Rows from block 2 of the text decoder, named by matrix and row number. Rows with one number belong to one attention dimension. Each number is 500 + 25 x the weight over its row's rms, rounded and kept within 0 to 999. All counts start at 0. Numbers have three digits each. After the name is the row's rms in percent of the matrix's.
# q: attention query (decoder.blocks.2.attn.q.weight, 320x320), inputs 107-213
# k: attention key (decoder.blocks.2.attn.k.weight, 320x320), inputs 107-213
q.82 111:482494552516499550480465488441498482527520543437457507529480510521486511468485520475483494488466502509488487498489543499473457501525504523506457505495485479477522509478480546481468489476529469495502512487511513469514487491540484513521544458512486497476454510536523460522507482507504519439474461526495499544516551542532483
k.82 114:494524489498479535462498489502526473473484490476544512474507549506487493454512510476546527494504525474519519473515496553493536554499518517461539514492491504512499499526473496468493499527461478515506519463511552551487493516498511466552492528469524511501479473463549483544492478494514511507520466486509499513481484517511501
q.83 099:531497460490522470505499543526468472473500482469540461508513543537524442477509502467516479480522509535495527509481477534501557501492509538493462522481508522524534510491473503535469484497483537514495512496494493440528500486490486491514492488471496472511507521465443522491480521508478495526481469523446498521506500508480514
k.83 101:497458519539532496484493518503521531530507518536516514537472531467482506493455446537481500439520503487532486490480504488507506494507520485489518485470505557459539524493488520519522497505523500496513547500504458478450526491559449491469473557504499534486511481488513525479503518527502484449499492505508480474505463460467489
q.84 103:528516496521514484433501496507473499488528489489489516507510535481519517479506516532533543488542528507491497464475477534516483462500506487507505546534496494505516516497484466509497499496460503492537455479498509483514505474526508515487540493481481492520497518525505510474493515502515485524551462560499485494462440452486460
k.84 102:526466568495505488506494493517506487511519512498525503514516473540481499529476511474497516499502471518511511496464508486494498481479493524474471528439533544494497487469529508489494542476494495444472494497499483501485480458535466501530504512547466461474482488486488542506495477496509460507482496498532507495513454507498483
q.85 105:478563502513478481474523486492521518490538525492513516525467483490481504465450432489484485457506512522530521478463486557471496536502495471515542487485516490521487516476533505463475499543456527563477508537498484500498467500465501538509473551481550530516472496532535470515527490507480501497484428512508507523480525512440466
k.85 110:460513516488506518489469500505525504504486506471500501507500515509507512526548526479528481481506526491482550520510497473505502523508550511463444464510505511494492498525496537487482522434508471547476461491493496463535504521501526556482500549524513515502485509523470478506488507501503452500471511498475471493494493523491506
q.86 097:492536471503509522541481562531505469547521505536512500510494456506496522550463509540502503491501501524490527468493509501540523519541527446514483518497481475517519478500503483477478490479469465534521489460491454522519480508512480471527527537491483504493482495481551483510507518449493478504445468497519499533520528489526474
k.86 094:506512487487486468500482489472542492511531489508494549471540490515473495509531490487527494517512479515479454532459516478447487470477513477473526507521488529477466446508506482484462488489485543522515479522526508444516491501515523484516461488547486537512505524485498523490556512537482552541509498504522534522504490510519499
q.87 088:488440512495486447459519475475519509557521479501505521511501501463483500467511493497465512468541507491488457479458470512476533537503484529478461523534500566488493443522521452514517505500476526449512502470506520493502484478528501502544551505482487551471498514492492467499496471482506505477483515509477504514521561497510541
k.87 086:475540504519536483490506501503516458477467524506479503523490496482507508487536541503456490536480489522552487501456498465508512522530489477466523476553520524498486502474469520467437509567497521547507490489485496537529494482523497522486487538473494514510542509511506498483526488489512517527490499521521518492498463484426519
q.88 102:490527495509525437526493527446485508546485531515542501495458534504483500493456499488502550495465481446525502472485504528501485525543444496482499455476497506525527525527492467490499493423478498523528501517515500485520505479547526518506512500451505487501499478482464493535513462499538563471485520490487490451479460491463517
k.88 093:550502485520489529502545545501509511504502442532527487510537487522454537459487474508488510513518526519493507503427548497472473497460458486523529449505519522551482517509491512515515470526474522501511526502484519514459542482477482480505448523469517512547498475495548479499502569447493502553515520482495491488519510503469518
q.89 100:469485515478510495526497514489499523492491488478473517486539448529510514497523521503479484541490495494490459520538490521541447499505489518536496511528533513526458507481520458504513509488488467571525505519474475478494486572482549503508489507506535481491500506466511524491522512542399487545472465541463536490495540466521549
k.89 097:482454514494459535508497526479455509488483555479507509467477489489500473454485512529480472552543470471434554499487494467491499490520508484521532490506485510464491512510483503455477495474504501442482469492476537530513511514504521495521507514537470503471504448519507520467487453497495496541501506522500517490479444518520514
q.90 095:500535501555560515508561479459501464569490513526510509518480487521496501523501449511502508520446491486486520502514505472555500526505509486540504477510509475519468455516487536469527513455485512521488509467526492516501430521505496469490525512499502444509498498485500499512454498480547500454509490476501470459523557537515526
k.90 093:495513485503491486514465522540445511499487478512483483510481526464469523513496483494507520525496527523469521519498480499490489539494505513485523481513491511529508477533480503480494514532513470522512501496526468523500511508457523492471471513491472524505516513440531490488504511483498476514511499509490507534488481462513484
q.91 106:453503445498488522441467484517513495477514470468507508519470529464544532549477493482526481504477529491514546492563552469503504535494472532507467492494505517514525499525487522494505492501475558512486530474568524501539553508496467473483511531474530460495520526513510488468485518518532511550507482440491490486484456455526503
k.91 101:499489477489534519515503474507438487529472480472514499481510445482449545487502476501535526482505507477500492484503500482473489489503497490516505494552488457482509495492511512505499452507492497494503505516506512542517519469532518499508487478507469491490528488489497515493446529486522482514489516545499456484533531498484485
q.92 098:507457489452475472510458532506491501483498534502524516520486558487502484494549479515503544469471511493538493518496468482513502535545476494496472499495531514513489476510492458450495506511516493468536510488527507502508478520516525514501505462478485489553508486509494517532530508534472480504497501540526483497467472470497491
k.92 090:536538510473493511511527472537471493499503523482537536496502473500497498446489513532503472476496517481482504523495544482496494485490485500473500493461480496467522495511450518510537499519483531490511535504534509470486506497514478474512514457535505506497496493525485498528494509508536464518492502494514526495487508541483510
q.93 099:494499505488561470490497488509493510524499459473567504508501483480451542519507485507482521515523485524499513521520440487452513514521481479490479469513490500468491514465518490502454509468488447513525467538512483470486514520528504516514532485488491493500488502502491472530518481445472456461507499517519504437482511522467502
k.93 095:536501519513528506507455533462504469485549507477506478451542486504483503499518478514467494485515516488516467519491504513503472512453464486498494518463524526491471532534508473485538497558529517515488469542462474514463484503503497505519469517502541497480501454478495487484500566501485536488476505453492525489479485510469507
q.94 096:494477523497477500519558459497475505499491478459505518499474500521499499515492513474533483487495472482497495483529507507497519525485472491486494546511462494518452501552496511568502483477489526472533466482512504469502518512516466501522512498503522488482504478501510501497493448519484509501517505465441497424500511497475524
k.94 096:542507518512535507456533500524489488466536523432478520540515497501528508516499520456529439502523449483496513475522496478508498525478498501518511503523502507526490506498539474486481528501517510475463483519502495559477480518517537565476480481481498512458520474548514504529505581510506466508493515463456495508487483477525458
q.95 091:522502496485528540498454493501509483442500500477477498506475495480474480525522529482485490520464484478513493538480541498500502496492477511480506481513458528517476517506553505478519508466485534478492480522468487433494521508512509489525513485532500500526472490491509525487505518508512525535493538495480478514477488479515519
k.95 089:508507546506466437488534498506535500509512487528510505528541521497519502479443488482533526442530500457536528463499501513516536507522498483486530508526472461494530518529458507503504507498501476476491481519548522483509522445496478507514504511498494481490508501523492479502538465477491505453472478531489486509485487492517535
q.96 110:518472475482450548526490507457536512496482525494497526514502468488518491505485498515485500503511491513476498480525483519488495540510522532488508482456534489495505532481531526478500465527506547512473571528542505502448504461490508506553510480507482463498503529496508515530479477476481513433545524505497528509515464478509446
k.96 110:500522493522518509460506480457476496524490504511488462457496512462541521528514517512526558493484523524491531538491528522527516510494503468484539516491472481514490483552523480501504540543497463491507502525473484493506484495490502517501485484503482498474478491478470490510509498496531491486465508521536487507521520506469491
q.97 113:465496513507503501519487478543518510516492474485484486478517535485521523478541499502471510477526504502494490491510492561480529468498520492521530472491468478475504465514483536479552525496504494511501519482535506514477511532525535470553482460477537531484471513509513504478522470535464501503465519486508554521524483499492490
k.97 107:507510491463527511479491523491509504522492491481499486450561481454496530486466517476554525479474469488526506529469506553502502513466471513545491509523511510494514459540511520468519509506495484489500504493475487457496485522497537499501491457463554524501516475500498491473489504468502501537549524522546516505520514448518508
q.98 112:508513519507497531475490500498517518525477497516532495487487517525541540496500495539534450511520477523501514503521482520522533460494536522493485494475506531468508509475490500469500484479505513501483513485477468526533530474513452447526472475520470467503454489485509481494490490483509526519489503451466489487467470480523471
k.98 103:521490470518499498463532493495514482465570500452540533514489531523514494535488483508489491473472497518516430476529512507502554477522506571503518545509471497505529489459499522488534498554534502500530506474532510504527467511528455537478503506476490531465534523525481500532474446490447514512488524508557530522481522516463496
q.99 113:483490502489489514505490456527501553492523480474535477522527479491496496475492522510497479452476498495519518505474451525483508508451482497489538499529486494533497478490536529474463487475493582541479555517513467547493522483495521480414517493493503479510521499530517534512465521497505510511554464499513457498533498468502472
k.99 104:498496508527465496503467463510476439562468521464478489467516521505516502481497542508539496485508501554508492554473509473544491511545480503488523508475523542501466485491548479532452510521498497535559454511542481482498503472493535523510486549498547506547497554510506534524506514518502488478494528487536465566530517493494515
q.100 106:468530469532477514543483533522513505429494522488466443472499517499480524495499514471457515475491505502533449475518493496521486479514451487456511508506578487512478493454536487492506508516490493488520493460512509517524524490496489483480559488516569455539492510538538506490441533467512505506478489505473463512488468535467496
k.100 103:506454516543487520498484476508503525469503512498485505510493456513544512500495466518496494457478509504499444483508515464484499530497524506483510454481540492508522532504544504448494512535482506503482500541457551509533489480483484485508483528530500474505507501507515466506494472512520520468501469456475526503494507521486483
q.101 101:516553478474493523473502491509477514520468507495533505464519510456424476514531504506497513491508530504478524435577473530521544518492517512478498541494488486508523497490518483492453467518540465529506519496524498530471501531514517546511514487506483509526539516461479502515485522518508494488490517499484500504482481488480492
k.101 092:499508512464493514538510493483497559486481445485501507513492489508488545487513446504520514477509490521527482496434521496485511516490456499514475536528542490485505500522475463517480504497503534468507533493496452535497531503493504471549485537470501541480535494561531501535476529536479482454482472503534495533503523460481448
q.102 101:494487476524500491464492466538480488542498512518496518491489509479541497491514507483467507486497532519502546514491473543495476477502511530558481513522493494502514461483507485473521502522521472528494460454513485556495461522474496504466519465538527490535534520490482515516526490491520504486520467505504483501494520530503521
k.102 096:489466465482501523499523516494492508467493486478521477491483482488513524508497501450515530465520473516478472500476458514494544478488499470546456475487521456478502514514528508497483505477497515507508504511530501478533518520493490504513514535495531536482521480499505491482463494521519471521499492472453497492430500454489520
q.103 094:508530524506536525462459536490487521465481524467513500466553487497494425533436516511481544499501494496467495539474506451494485511491525508487516524479487537524525476511479526517519497463469490489505525491488542476501484496506489512506520502525443504516478489476480521499516486537503470474527506450475505507477484518470485
k.103 094:447483459493515537488492500479461550483517510474527497507478521490483490503483485506537512508462520541505545479521480459480494494450509537507472487495545494524525507544492521518520517541520479547483501460479486489471492481501532446504498504510512480471510467498451449482508558556544481472467539502510490491511500493487545
q.104 104:526490469507451495483480461567542498476515472494546488470464519473496505486456442496487505472500502508522526507440521552463503453491505525497528463491458538527513466461503467483508520565474526498453499477512483472520475517459489491512552490495502498506503501519522525442494488494438477495502472500507513514501463478486509
k.104 108:520552518524519478512531509508497485532529498453502526478492523504500518500516502504525496491515489501511481461513499528518492477512509510470502490550519519487518480504478523478497489498512484505521421517490476482472522482498515505451514502489529557529480470530526520504527526492550509516500498517480489500521492494504522
q.105 114:500469483520487506508493507518513510458518495485454505489493442507478462502481478448516543497532503482468485504503514497480520502493550486491530523517482491487490537483479526501516554475494510494481501510485545466465483492544494541531461492489470502515484527502550509497528491485522461446533454500551514480532436538497486
k.105 112:511515478518460531536497502512471532493503496539500536483541543485511486533511519529474517475497521563504510474515468485526502484523485482486483518500546536505475465515477513527524547505525526524505465523480467554512488481502500494509469449519492486464505474497505444476535539509505497494498515528533496494551467478510539
q.106 106:449533469468495529477501511461512512490492507483499518479467477488499492514517526515432497483476508492501489486455530498532477487508484481491528506493492508535479520488489499539504472505501463544515541497512491574497472476489475465539504534501498484537520515470481491476506509497535492491528540500535512514509552515477489
k.106 109:520477487512474465493485489473519527494498446486488486507518504502507473503518541505512460499479493506529502495439535524460490537478512507498473518541533472507528481560536521540485487479502549523534498512480502462485524469502496489490508517528492493492497516476475542503468468532459518517500464477495486517469502516498507
q.107 095:498512488447507488494533504515499479488465506499485458501468506515521498486535500480526465534511499508510498493489512512473501487468501473481465473488454506534503543490489520470567513505482484515525532497503485483502479444548467468482502503509494518517489513530477526530491525517523527517472479558467477508489523476478518
k.107 090:515474509492505506529481481520542486516467501508468503512477496471484509522510438478496520493485513477488501505540472577485526488462483506529530506528540462520506517477483510519547526504492499545483494528524471486502524529513487542496496513489513495530523519501472480480507520501500447503489514506505541491462402494517522
q.108 109:482510473506548512492503502503507488525524478532500495533496512489510487552503502477480495520532528500483523515497463513475475514484546537525541509563529502453528496515502484507498510485531538514472465487522463451523523550533472447493505541484464499488477545544466546511463520489500520497472512498536492513477472484449473
k.108 110:479554524493464516466516528469529478491510520475479492503483499448476501465491459528533518513515518514518492479469509533508464497528501467507508488535548494498507506493460479488504499458488487547500486492510526529502469484500541513526522484496551489539527514462508502529530502466497504471505486526466517512510462512553544
q.109 099:497504495487472525500479498496531499466530469464499506507478482495500500530559506516516510505547541476505438528476568534470481541473500508508500507525541481482556506494489485537495447519457483504477526486508522527507486474470504502517489498460484532492498500519530497491513495518491475460511525507492470511497508478494520
k.109 092:477483484476479538501464522513513491477526500521499456517524527450540459494508484496526475490450524464426512486500459518530488492559472518470532490501529502495501508484492502511486532452452454541484507489506488470492515474468510534515464453505507476509490496514488537495525495480498537513514473505522523524515487523516529
q.110 103:529521487504499518478539507481532458537485470499470488477524522492521462515490513514509522493508517483465508509504516523512491533491494453456535482504504510480523493513479469517482491486483488496471525494524525456464506505525495567514486531436506517516514495505493508446435497496502503480518503490494502491557486520479493
k.110 104:498502508521523505546485476489520478515522503514545520524532508520504500512524473489520503507466514480487485512504516463484461497515505501484468519522477515481515516444541490520521484523465487500509504513509451522492510500509495472478487481499484497520476528429544532460485486482490476494469468540482517500489517548532515
q.111 094:492504502488509483547518512479474470464536497489476528542482493497559500461451484511479535534505530485500498532483531537504533471518515495530526487488465521486466472452496484464516502523509551490502482532528486488514465497444469493525507466523536546526515514487495521510507462527478474538508517504481494503524499497530516
k.111 098:499498507471481477455517549459538514499538506509497508475524492479474501491518482540540485451503518441485488506462472511561483462500525475508507536501502506492489495536515462527521480432487507507491472491518497515526488507495508539483481490495520454547510456523476487498513517550512496557528513550515536480479484571512464
q.112 117:472484511528499495473511527467497516510459509498525501480515527517483469469525494499519488481471469497499537461470426494492537470512480487483438492533554568569498554522533505506494528503484438510494450498519493477458525458487530499505524505478504512521491480466520522475538538452497511533534485507484488449507517494525480
k.112 111:469493458495470511485535516501475503481482503509511472466467512494479532498474531457489537541524495495435479518487504516473474538509523509521449560504513464466461501491466558463490488518481549498470527498495509518518481530496445539529532540542505494492500505501475483557492495526488546491532472488508517533455508506485479
q.113 112:522540522491525521517531503473506529512503480470526505503521534514493476509481517500501455520517503505492479456512514533544503467504485482495449453543514499542527444501504523525491500457511458502481503512490458498453490503486507461507505479512472504498530493459497499533474486495478471516514490493503531460533495520528500
k.113 101:508518498481503525514522503535492472486481509524489532547496484497532518514456456510508459447477492493473518527519437466491486513496522506484555523445441515527488517485466514563481577519509459514509579509475449477533479507517511506495474484521477533520471519507466532495516483512476508496517496492515538491497473515490519
q.114 102:489457476527496474476484487521525505495522527486461504497494498550516490512512546513480520487516529472513477484494472503486506488485475515501464535493454476487508500523465481476469479504530473530500470486480492496471507516569470462490478484477500503505477526505538551513539459506534508494487566511507496483555484542473537
k.114 123:518504485481495519483520552507512452494486495520552495531505495509497444491547505486533532477450478445485534481513509495525527467487490499492447509531509539495513507536508522497464516485494480513515467466545453466505470508501510500510512483499546505532525465466534508496528523508512452471490534450509504480493519490475530
q.115 110:517514512502462472480444503497495534531462479515465496518528533531475465487539485467504496497489457544540515495540516502484466541519491481487483465461501498496476510529465545514544531534516492462519451499522501505527494494487544508495463507439472522479518556472511486538487463497500495509534543465499521509490491512500463
k.115 117:477507484537493524470474481527492481492549486440480486490466473537483539523493542430536509519455536567540512504550491493530466461493518515494487469507516528558488504487511501501507449504521503479508441527536440527510508525494517529496491522508482480502488493531495512519470490499507498526513464453516500432506444489468488
q.116 111:533508490542520529503531521464488483487509524483520545492496527475462516542489505540475515507537490543541522517461524512456550492544483490498461493474465488522489493510572543462487491502517500445494445516504499522503491464488534524502532519501510515505505511503535494497537497518519461513479489496478487477527542517440516
k.116 112:509503506514537469486483506494471496488524463487499501566468471474514478516519497538481509545509476491504491528526528504511470492519515498506509509501495521480514490502518541463528559496525495482497518517469502462520514496512508469481509496527486520534466531501477484512540518501494550471503452531475451465451520548519458
q.117 099:484514505451509440497494520537509560490463502464489494521477516464487506492503453484488491483510492469533494489474488511505502462539536523505498490527518502518502465492425455548499527523451498492538486451479505489530510491502487502514500517529511494499537508507511456485504505507501498517530509495473510492490503463525510
k.117 101:505482468509481516513513474484487482488556507490498472515479519491490484478511471566541473482473525520504498492499487522527504494482475464497514478514462526474511534500515520439505524547444438453569518484482483495486475493521505489555499464510480506542496504495518560507485517523492512485498466501531450492499478520475532
q.118 099:531528469465508523489440500506471481479482489532513525500495543484497523525499530495532467477488541535470531487484489525490505464499508529537502545468501477492461483479515509433489461490488521514531487476508463523486465541488493476523524490498516480526503477506457501494477510545558484517514485450537487497514496505501489
k.118 098:488535508543497528485543527494560544468468465490500494500492496483483490510493509472526494533499509510513448488507482506483467475486541471463426504553535456485520481468461526526490493514514466460517494430505479469505550522476505492512493539495491516478478518493546499506499525504519475509499488516465562525453538523506483
q.119 104:523520513542511537507507504483448487506539474501519498505483521497534497480474519487513480516488505525504517552513501476486466524483530485491489525480501484474493467545516477515526485489483477519503452496549461480492478518509536489510505505487485502513489532460456486467502477460494471522487539525520473499486484525457524
k.119 101:486477498501506491494498533494530512510514483480527493539487520522532523531503472480479504486536473482470531464480525495517509498510484522483484499547507512506536509472451566474481507494515435506511536472521483513455455531487491508524520521508496470507526536474499481480513528521457447470487488516488577481486489468565534
q.120 095:507476440529529496491508496501492540512531487488509519524497520506481528468506469507464517481456515488504489528524525488537475519477456445473474502532434502513476495468534505482505476504518512434500467516499526517484492481528520476500511521479474463464508480550503464445450499468487473588484522551505463508507479479515510
k.120 093:496478539514524507512488509495467500509506528510474520508510528466516475519489467456554499479508469504493488526505491536487468453445496480546526501492482536519517487500526485498513503489516446458525508528495501507489446494505505529480495522497500504538446518483495517506476465481509534528500521559489468466509533501531501
q.121 092:471487557504468455541514515497456507521498492535501502531468482478565526503505488545510513489542479454491502492502515571514491505482471439482486494519470470499504513483543548534475519488479522524503496492507495531473498491473471468507506530525460525463486522470496453523489501528504444522492501486468495504518468557502493
k.121 095:477500473475518508525505512496497493483488544509470507457481510528486486511513512508447507469500516499497547492514518487547526520494496500578469501522466450487485498491492498467513477521485509521516505478464557519495518499477467495491500478504487489508491492470510492493485499489484514468494505466466540485502523429497509
q.122 104:510443524515500528507467488493493444510494543549530476481495491520513498504520497527488527482496466467494479524491453541508523521491467486555491481489485508510482515489535506478498520524501505500517510493479469507498514481496458497510529511481503508490543500532496495491472457520478491480513515471510539499512535522506498
k.122 097:475470473474505534501487514470505513501478515502456552472488520452529477454509466509452485459454534459488502498526458535521507501485464510475504504521534502488510496504454463481505517496481498478484520521473535493482535480471481538531494486474495556476502478495500508520517458521501514518513503517527456475500495457446482
q.123 095:461502518508501492476516504476533531500507519478477519476505478517464495506517489496491499490494497502522497454518490514470500509537506449535480482473514500468506535529496490501486482564473532447517507508472536539485527540500518507537474520525494511527529490495492475475513502503524547522535504495545539469460491528528510
k.123 093:482505494478505486496526522499470463519485464520488516535506496529511511453497522486450465493529467506538527508519529498466497492493518541521529540501485536532464453528549475535524495507480504531504532510478527484481486507547495514492536479499479529544469518486517531464455505490483492487502521463486475539503508533491477
q.124 102:504503511520516517499503503484462514476518507512497535488513503498504490505476501480505470527494481534504524506523481495486505505537501520465507491480502539510484509540470483507490470480454486490446533508502494524520490524488478512507526526509508485491459460495526537510533517458474501513472425481506525539473519521508486
k.124 102:466497485515505485493509491469482554535553506479486546519494502525496482460432488510461518469520506529492510473474484523497490498509477502562485492471514490449506503495465486506535483506501532494482485492524528473492527528496506457486497489528486467470460500531474506525483499482531493532502516444507513523489500443518498
q.125 094:532502506505494466519489519522494503503500536492522516499511488470492506489479460493481487485559535470526522465496498508502465536476486514503545530460497560517486480529473473523507509463499506499506507502490521494531524460488512485508503546535520506499497511524497463502465485500474457515472542498489513518486478457492509
k.125 097:450487509508557454489507486473469502476496493514533477487536495464477511536520487503540507508484473524435485539510486497508477521485516516473531496516477509493530510527477461498516531512524481506509483525508469516482504493460500478548451484499499486468526505471566554526476513498494519444469533536456494503542570512511502
q.126 104:506534487559492496458519507486446479509515471518501512490519514552517507470463469525481473529476447503497479496513477521465491532500530467508517477541462475506506514509535528511507526560499511493468529500502474493488486521498518478522507514506518441499470529529486495508508515482511476495529475484528477542483479512491494
k.126 100:539492451468525540512478467484497498506522503525468512509455486490500462493458523488510466484542491504443488478496522429488527513513525472501521521511486455518471464537509447488474509503486480477496508572524546514479536510471488500520518495519510470485487516474512515492465460492470508496466518552507537469504478481533481
q.127 093:514537484513548531487495531486503540522489535521491521475449477486472483484508526439493525481487477466527506486521506476483501511517498503452531486561522522502499522485519509506473513468517481541506535501487486527469545512524526478455522531535459520492478528523497507525544571502510502459476486521481512493498492471467509
k.127 095:516580464485518487462492495540491496548520489517462518476502461509496489442480466544491469537532490519483520542517513538435530491468474511506492467473506470526544490468486529461520519493475517497478513494471513477552494499475472555515517488476441460486552511481460518529490478456479510527494516517520466512483489510492463
q.128 107:480512507507500447506473514471552503464497490460501510541495508478448528502501520471477481510555522499502474557516510473458487538462535485500509516512484546552456532479479483462480546531509553486486506527490552495502528507520484503533529492507452494503464540550487458518492498468475507489507457479494495514502511496469510
k.128 115:529500491449523536513484490543460521497507542501483502533481520509541439499480479479504471533484497533472492471531485479477468498466506522530498544514525517486538504494473486502512525507494521469462479508489483491517471481497477511475480463460537462508464492483538553414499489457525470494550560490530478520565509502509478
q.129 096:525473482529492542486468494444512508508539482492474562484478524515506497522517432495538475488478512511497515496527459507485524500500520511496462428514446489477523486500486494516467480518492530474488525512479513476546517481536563544499512507519486522491510478477460478533518535492520544515482460507457495516521518538499509
k.129 107:504519456477513533538477457508558503539499486489497503536526459486562456503519489511496520503513498524546474488466489467521485458505490501469477500488487483497485508519475506479530465518518467493479489489533484510512539493508486523495476475461527459451494504492491512410473470480512506511477521474525502496461498497494483
q.130 108:534523525442500473474564544467463503503463506482531512517498498516481448533492493497492515483510518492510555510495497473513502486450533572514461438529512556514502524496482467517529500506468469501525484494522509492477473456541489471472532495491526507461508478478465505483459499497476472476522508490494528485498476471543499
k.130 111:497486489513494495487466464506510454519504495530472519512520495502525470534490456524499475537483477538481491483474443520475470457472473481536512510507544513502519469522498508484548488491508505521471528566535510498500476476488536513536499529512496522487515540547501506506463498516471456463492485490502487460524491503531491
q.131 101:498474455525491519493511498486503477482477481470478495509539527505486545533506477555531494472478562476536511495509476539515493480480462488530500522498528481506491504492527483495490482543535523498504502524440519515470477492511497498510531522496509476496519476457521448480556516528503540538505479499498456468484524458568500
k.131 091:469517514498514523526483514476492551486474523513487517524459497494469526520505565470473536492488485525520527525538530516497517496546513480479503488433479468450497524508462522483500504514493480506489534500490445489548473501458478467536496494504541525535453459520477460514429476449489498475490495541518510485470514533462515
q.132 106:475473536495506487562496471521480556470496489470485532498479519501438499506459486440506499489466534461485478495514490505510466469502503536525534500518492498516502469481514504445490472482535531505497519520459472496514545488489493521525491506500496509502480475548518474505498454491491508537557516507490530507517541489500486
k.132 101:445507511531526474511465517521517501458474472485488454469523510492499526545467518521515491544502464506462490516499527502517508515478491493485477463478515524499518494490525498461471535464467520537498523530524481475484462568498453463531471515502497481468512466481497497510515514561483491511472458518482456497512514500525527
q.133 102:466519493566489528484466506497509538526538515486507491497503491480477495539474535496498527505479484465501481475478532492460518512510522517496529505497478455514524477540532505521499450463507502531498487504476438480508491485493470510465507513501521520513495537521497479485500500514488498469493486467480490487480509511464482
k.133 102:516479513530498451480536528518504514494491526504510432499468520479467494478499488499460513500508530514528577498470472519508508514520523497531512496523531505511545519494540465470492457502508523482489506493465474525517484494474514513500469510502486467490469476471544489503492437496474504492494530466495507528509485498576483
q.134 088:484522524445506526501499411464570527511489521549524511485483503491525503500515496515526493492479476524458502487509520490526500497487569490511457510488524544514493491492509531510509578456538472500515477456521471522477547502526500486465513477550517496542506490501480517518539499495502511509520464495542512475493505501527503
k.134 097:476535469503499504454493514490482473504522465492488511498516530495491521510526528524510459543521509493493537506499518498514482520431488482492486487515478542505454503507462480546451517492496474436489487503500506495540502506551501489510502537519475460516545504486492459485524520531473415486512523471524487490454519461485492
q.135 085:503507431482484509522484482505475463537475539475523509547500528500472505485451511517520519521493511504517540502472487562442471524463505569497501508462482500496514531533525526491466491511533493483465511496478475488487527498471489530484476480493524512506487490499509508481522525527514536510498486482521510489476500480511513
k.135 093:505487540507464523506487482472462552466476557473515498535525507518494514485526498474494489535511486543502469499495507512521537480502467519579509492509501514521506522486466493508476486523505497470491509477496514485456463514495487533524508531515488498473476508520449506499483524516504480515487511464493529520535483489477481
q.136 099:485522552494489476461503539523511532466491487511536471474470487516514499504547541486458533522479538539503499470510447516483476512498475519495525494474518498573494525494519498488482463496438551494486511511501485510497503518481464453505451520502529471471492516506492487515488533511479496520515529507503525490534498490504512
k.136 093:468539509483551519511557496453540448472524494442504484499533514482478487522526460461446506501510481470508490471480491469466507477512517511517481534537512537517458479491505478524498496470526528470448477488492501537495499534503496497472500502523491526502495488490498511502441484482535540525520466482533539499488547431502488
q.137 095:471453532493468478526534494501534525509492515549513482491479506490563532500502506500508465510553530498466486473510506525557465487479465525538476512503550520520502518499512517513490518476528528528474483569558449504466484474507504525482490492484470509503540470510497509548518490505499458534487532512477507541459525490496503
k.137 091:507517539515470454501475518512483519464514511468486465492532529495481498495541501483510496526454491481440487512515507498546485550492504552472464516493512482495483529503509462507483548491508438497526487530527520491504510498510510538517529510480512482491526504496502504498475529529492516473507501526486548554490494495501507
q.138 101:501493545540507496445506492476512471512494504503505520439498573520491507545489473485493541490479497456465534530480488487525472485554526492510493469470505546507517525505503476477510492480533465483547485515500448463525479518487498516472530528469460518483483503531551497512492526521499479486491518526473535474462518509469490
k.138 101:475547464419491525506474496479538457472543471455468503544512500508496518494524497476532508508500493496479532509521487502539469497497509501517513519481513551493490520482505498505535521513502459529495505471484468435503483499518489506490503513534500478499490469520425503490483495488536525510516491461515475550495497580508536
q.139 088:503475526493547518524500439496504500491528514498454466502524443453516530533500508510468491531553543482481507463455471516491489473517467529455502531514500472491478529479555498502535526437500570458487467485512514516494512490502511488532499499484520482500486495516511492499506487507507517510543479505512496514531505490530496
k.139 090:493513487430484520523495565512508481523495508503523496541536474499497488480466513492527492451506476491503512477505516458496531508513562470532489492544480531480519505529510529451478516502500514527531508488504520491462564506531535517496484494545548482475500524485468508483463466473449476500500443506489486485482470516488494
q.140 099:479515492527526515497481462478549457547532539475466447477430534499495474486498515482539462471499483451492539478522473478527449536506523532438464513497541525496478473461512476481517501526485510486482489493517482473531454471472541512507500515451498517482503521534515517538475504484498510508507534514534501531522473510506506
k.140 095:490510503472500514498455494510521452449493452524478468519496514492530501508531557486465487504507518509514469495498536484489517518500483534501529532507492488475468500536454463520490525523514495504490518508518505497496552483543526524505538498522499446537494491523493467456468488528540497509464536521493484515461528486523499
q.141 095:456515477530509503503495505504524532483482505516495503541532526486481512504506485462500500503485530504520522535505506451500517516500491477528543529471459496535491534507508505517513496515532511518480463470534502504497535503514478471494506503502536463448503479503465515473506466471441502501498496497510528504518493540528478
k.141 094:458521497575476521469525501524522478538458478506493533484475476474500496492515519487487518464503487531482518541484464481512508516493543477520470526525514487518519498492502542502493554491470469484493481452480462493496518474527502499522490494490512507574516542514515500485502525451492511516486487509493461526484486547514496
q.142 093:489518509458480503488535504475565517535455482515524496523509530490485507463542499489524493542515490517515503518557517495500490463482489509524510492476462450487515547490512523517493477494479553428550484476540535498468493544473522508475531513512505537519505477522492510490494492537464534480500494537518516480499490500503463
k.142 089:479477475491462480480507471495506516489472484479519536478459484499514489506474482509465534472517472466484491482556422502479496470500515525478519524534524519487479527511480468486458526505501473520500509526507521503510541478523558504531489491485459512469478489526524514497490508462515463492518446490501492537483470475495459
q.143 093:487487503501508506497524518553478449500466477474466501485491461480497468515472499499501494478473455439498475545492473485472522490523508454486493523504495473505518531503476507527488483471459501539478497484504467479514507556473523474511496532491540522522499476465481492526512485471455527481468521496493497539487510481495485
k.143 093:548501504502528488488480509534493473452493503475509492473494505499511529511529572507502484539496521517526516517497480492422512492534509444487563557531495492520481499526539521492530486508472478494477503501497487487539562488509489467457498443495518566517452503484491530469496498433502516506464487491463476521482474509509480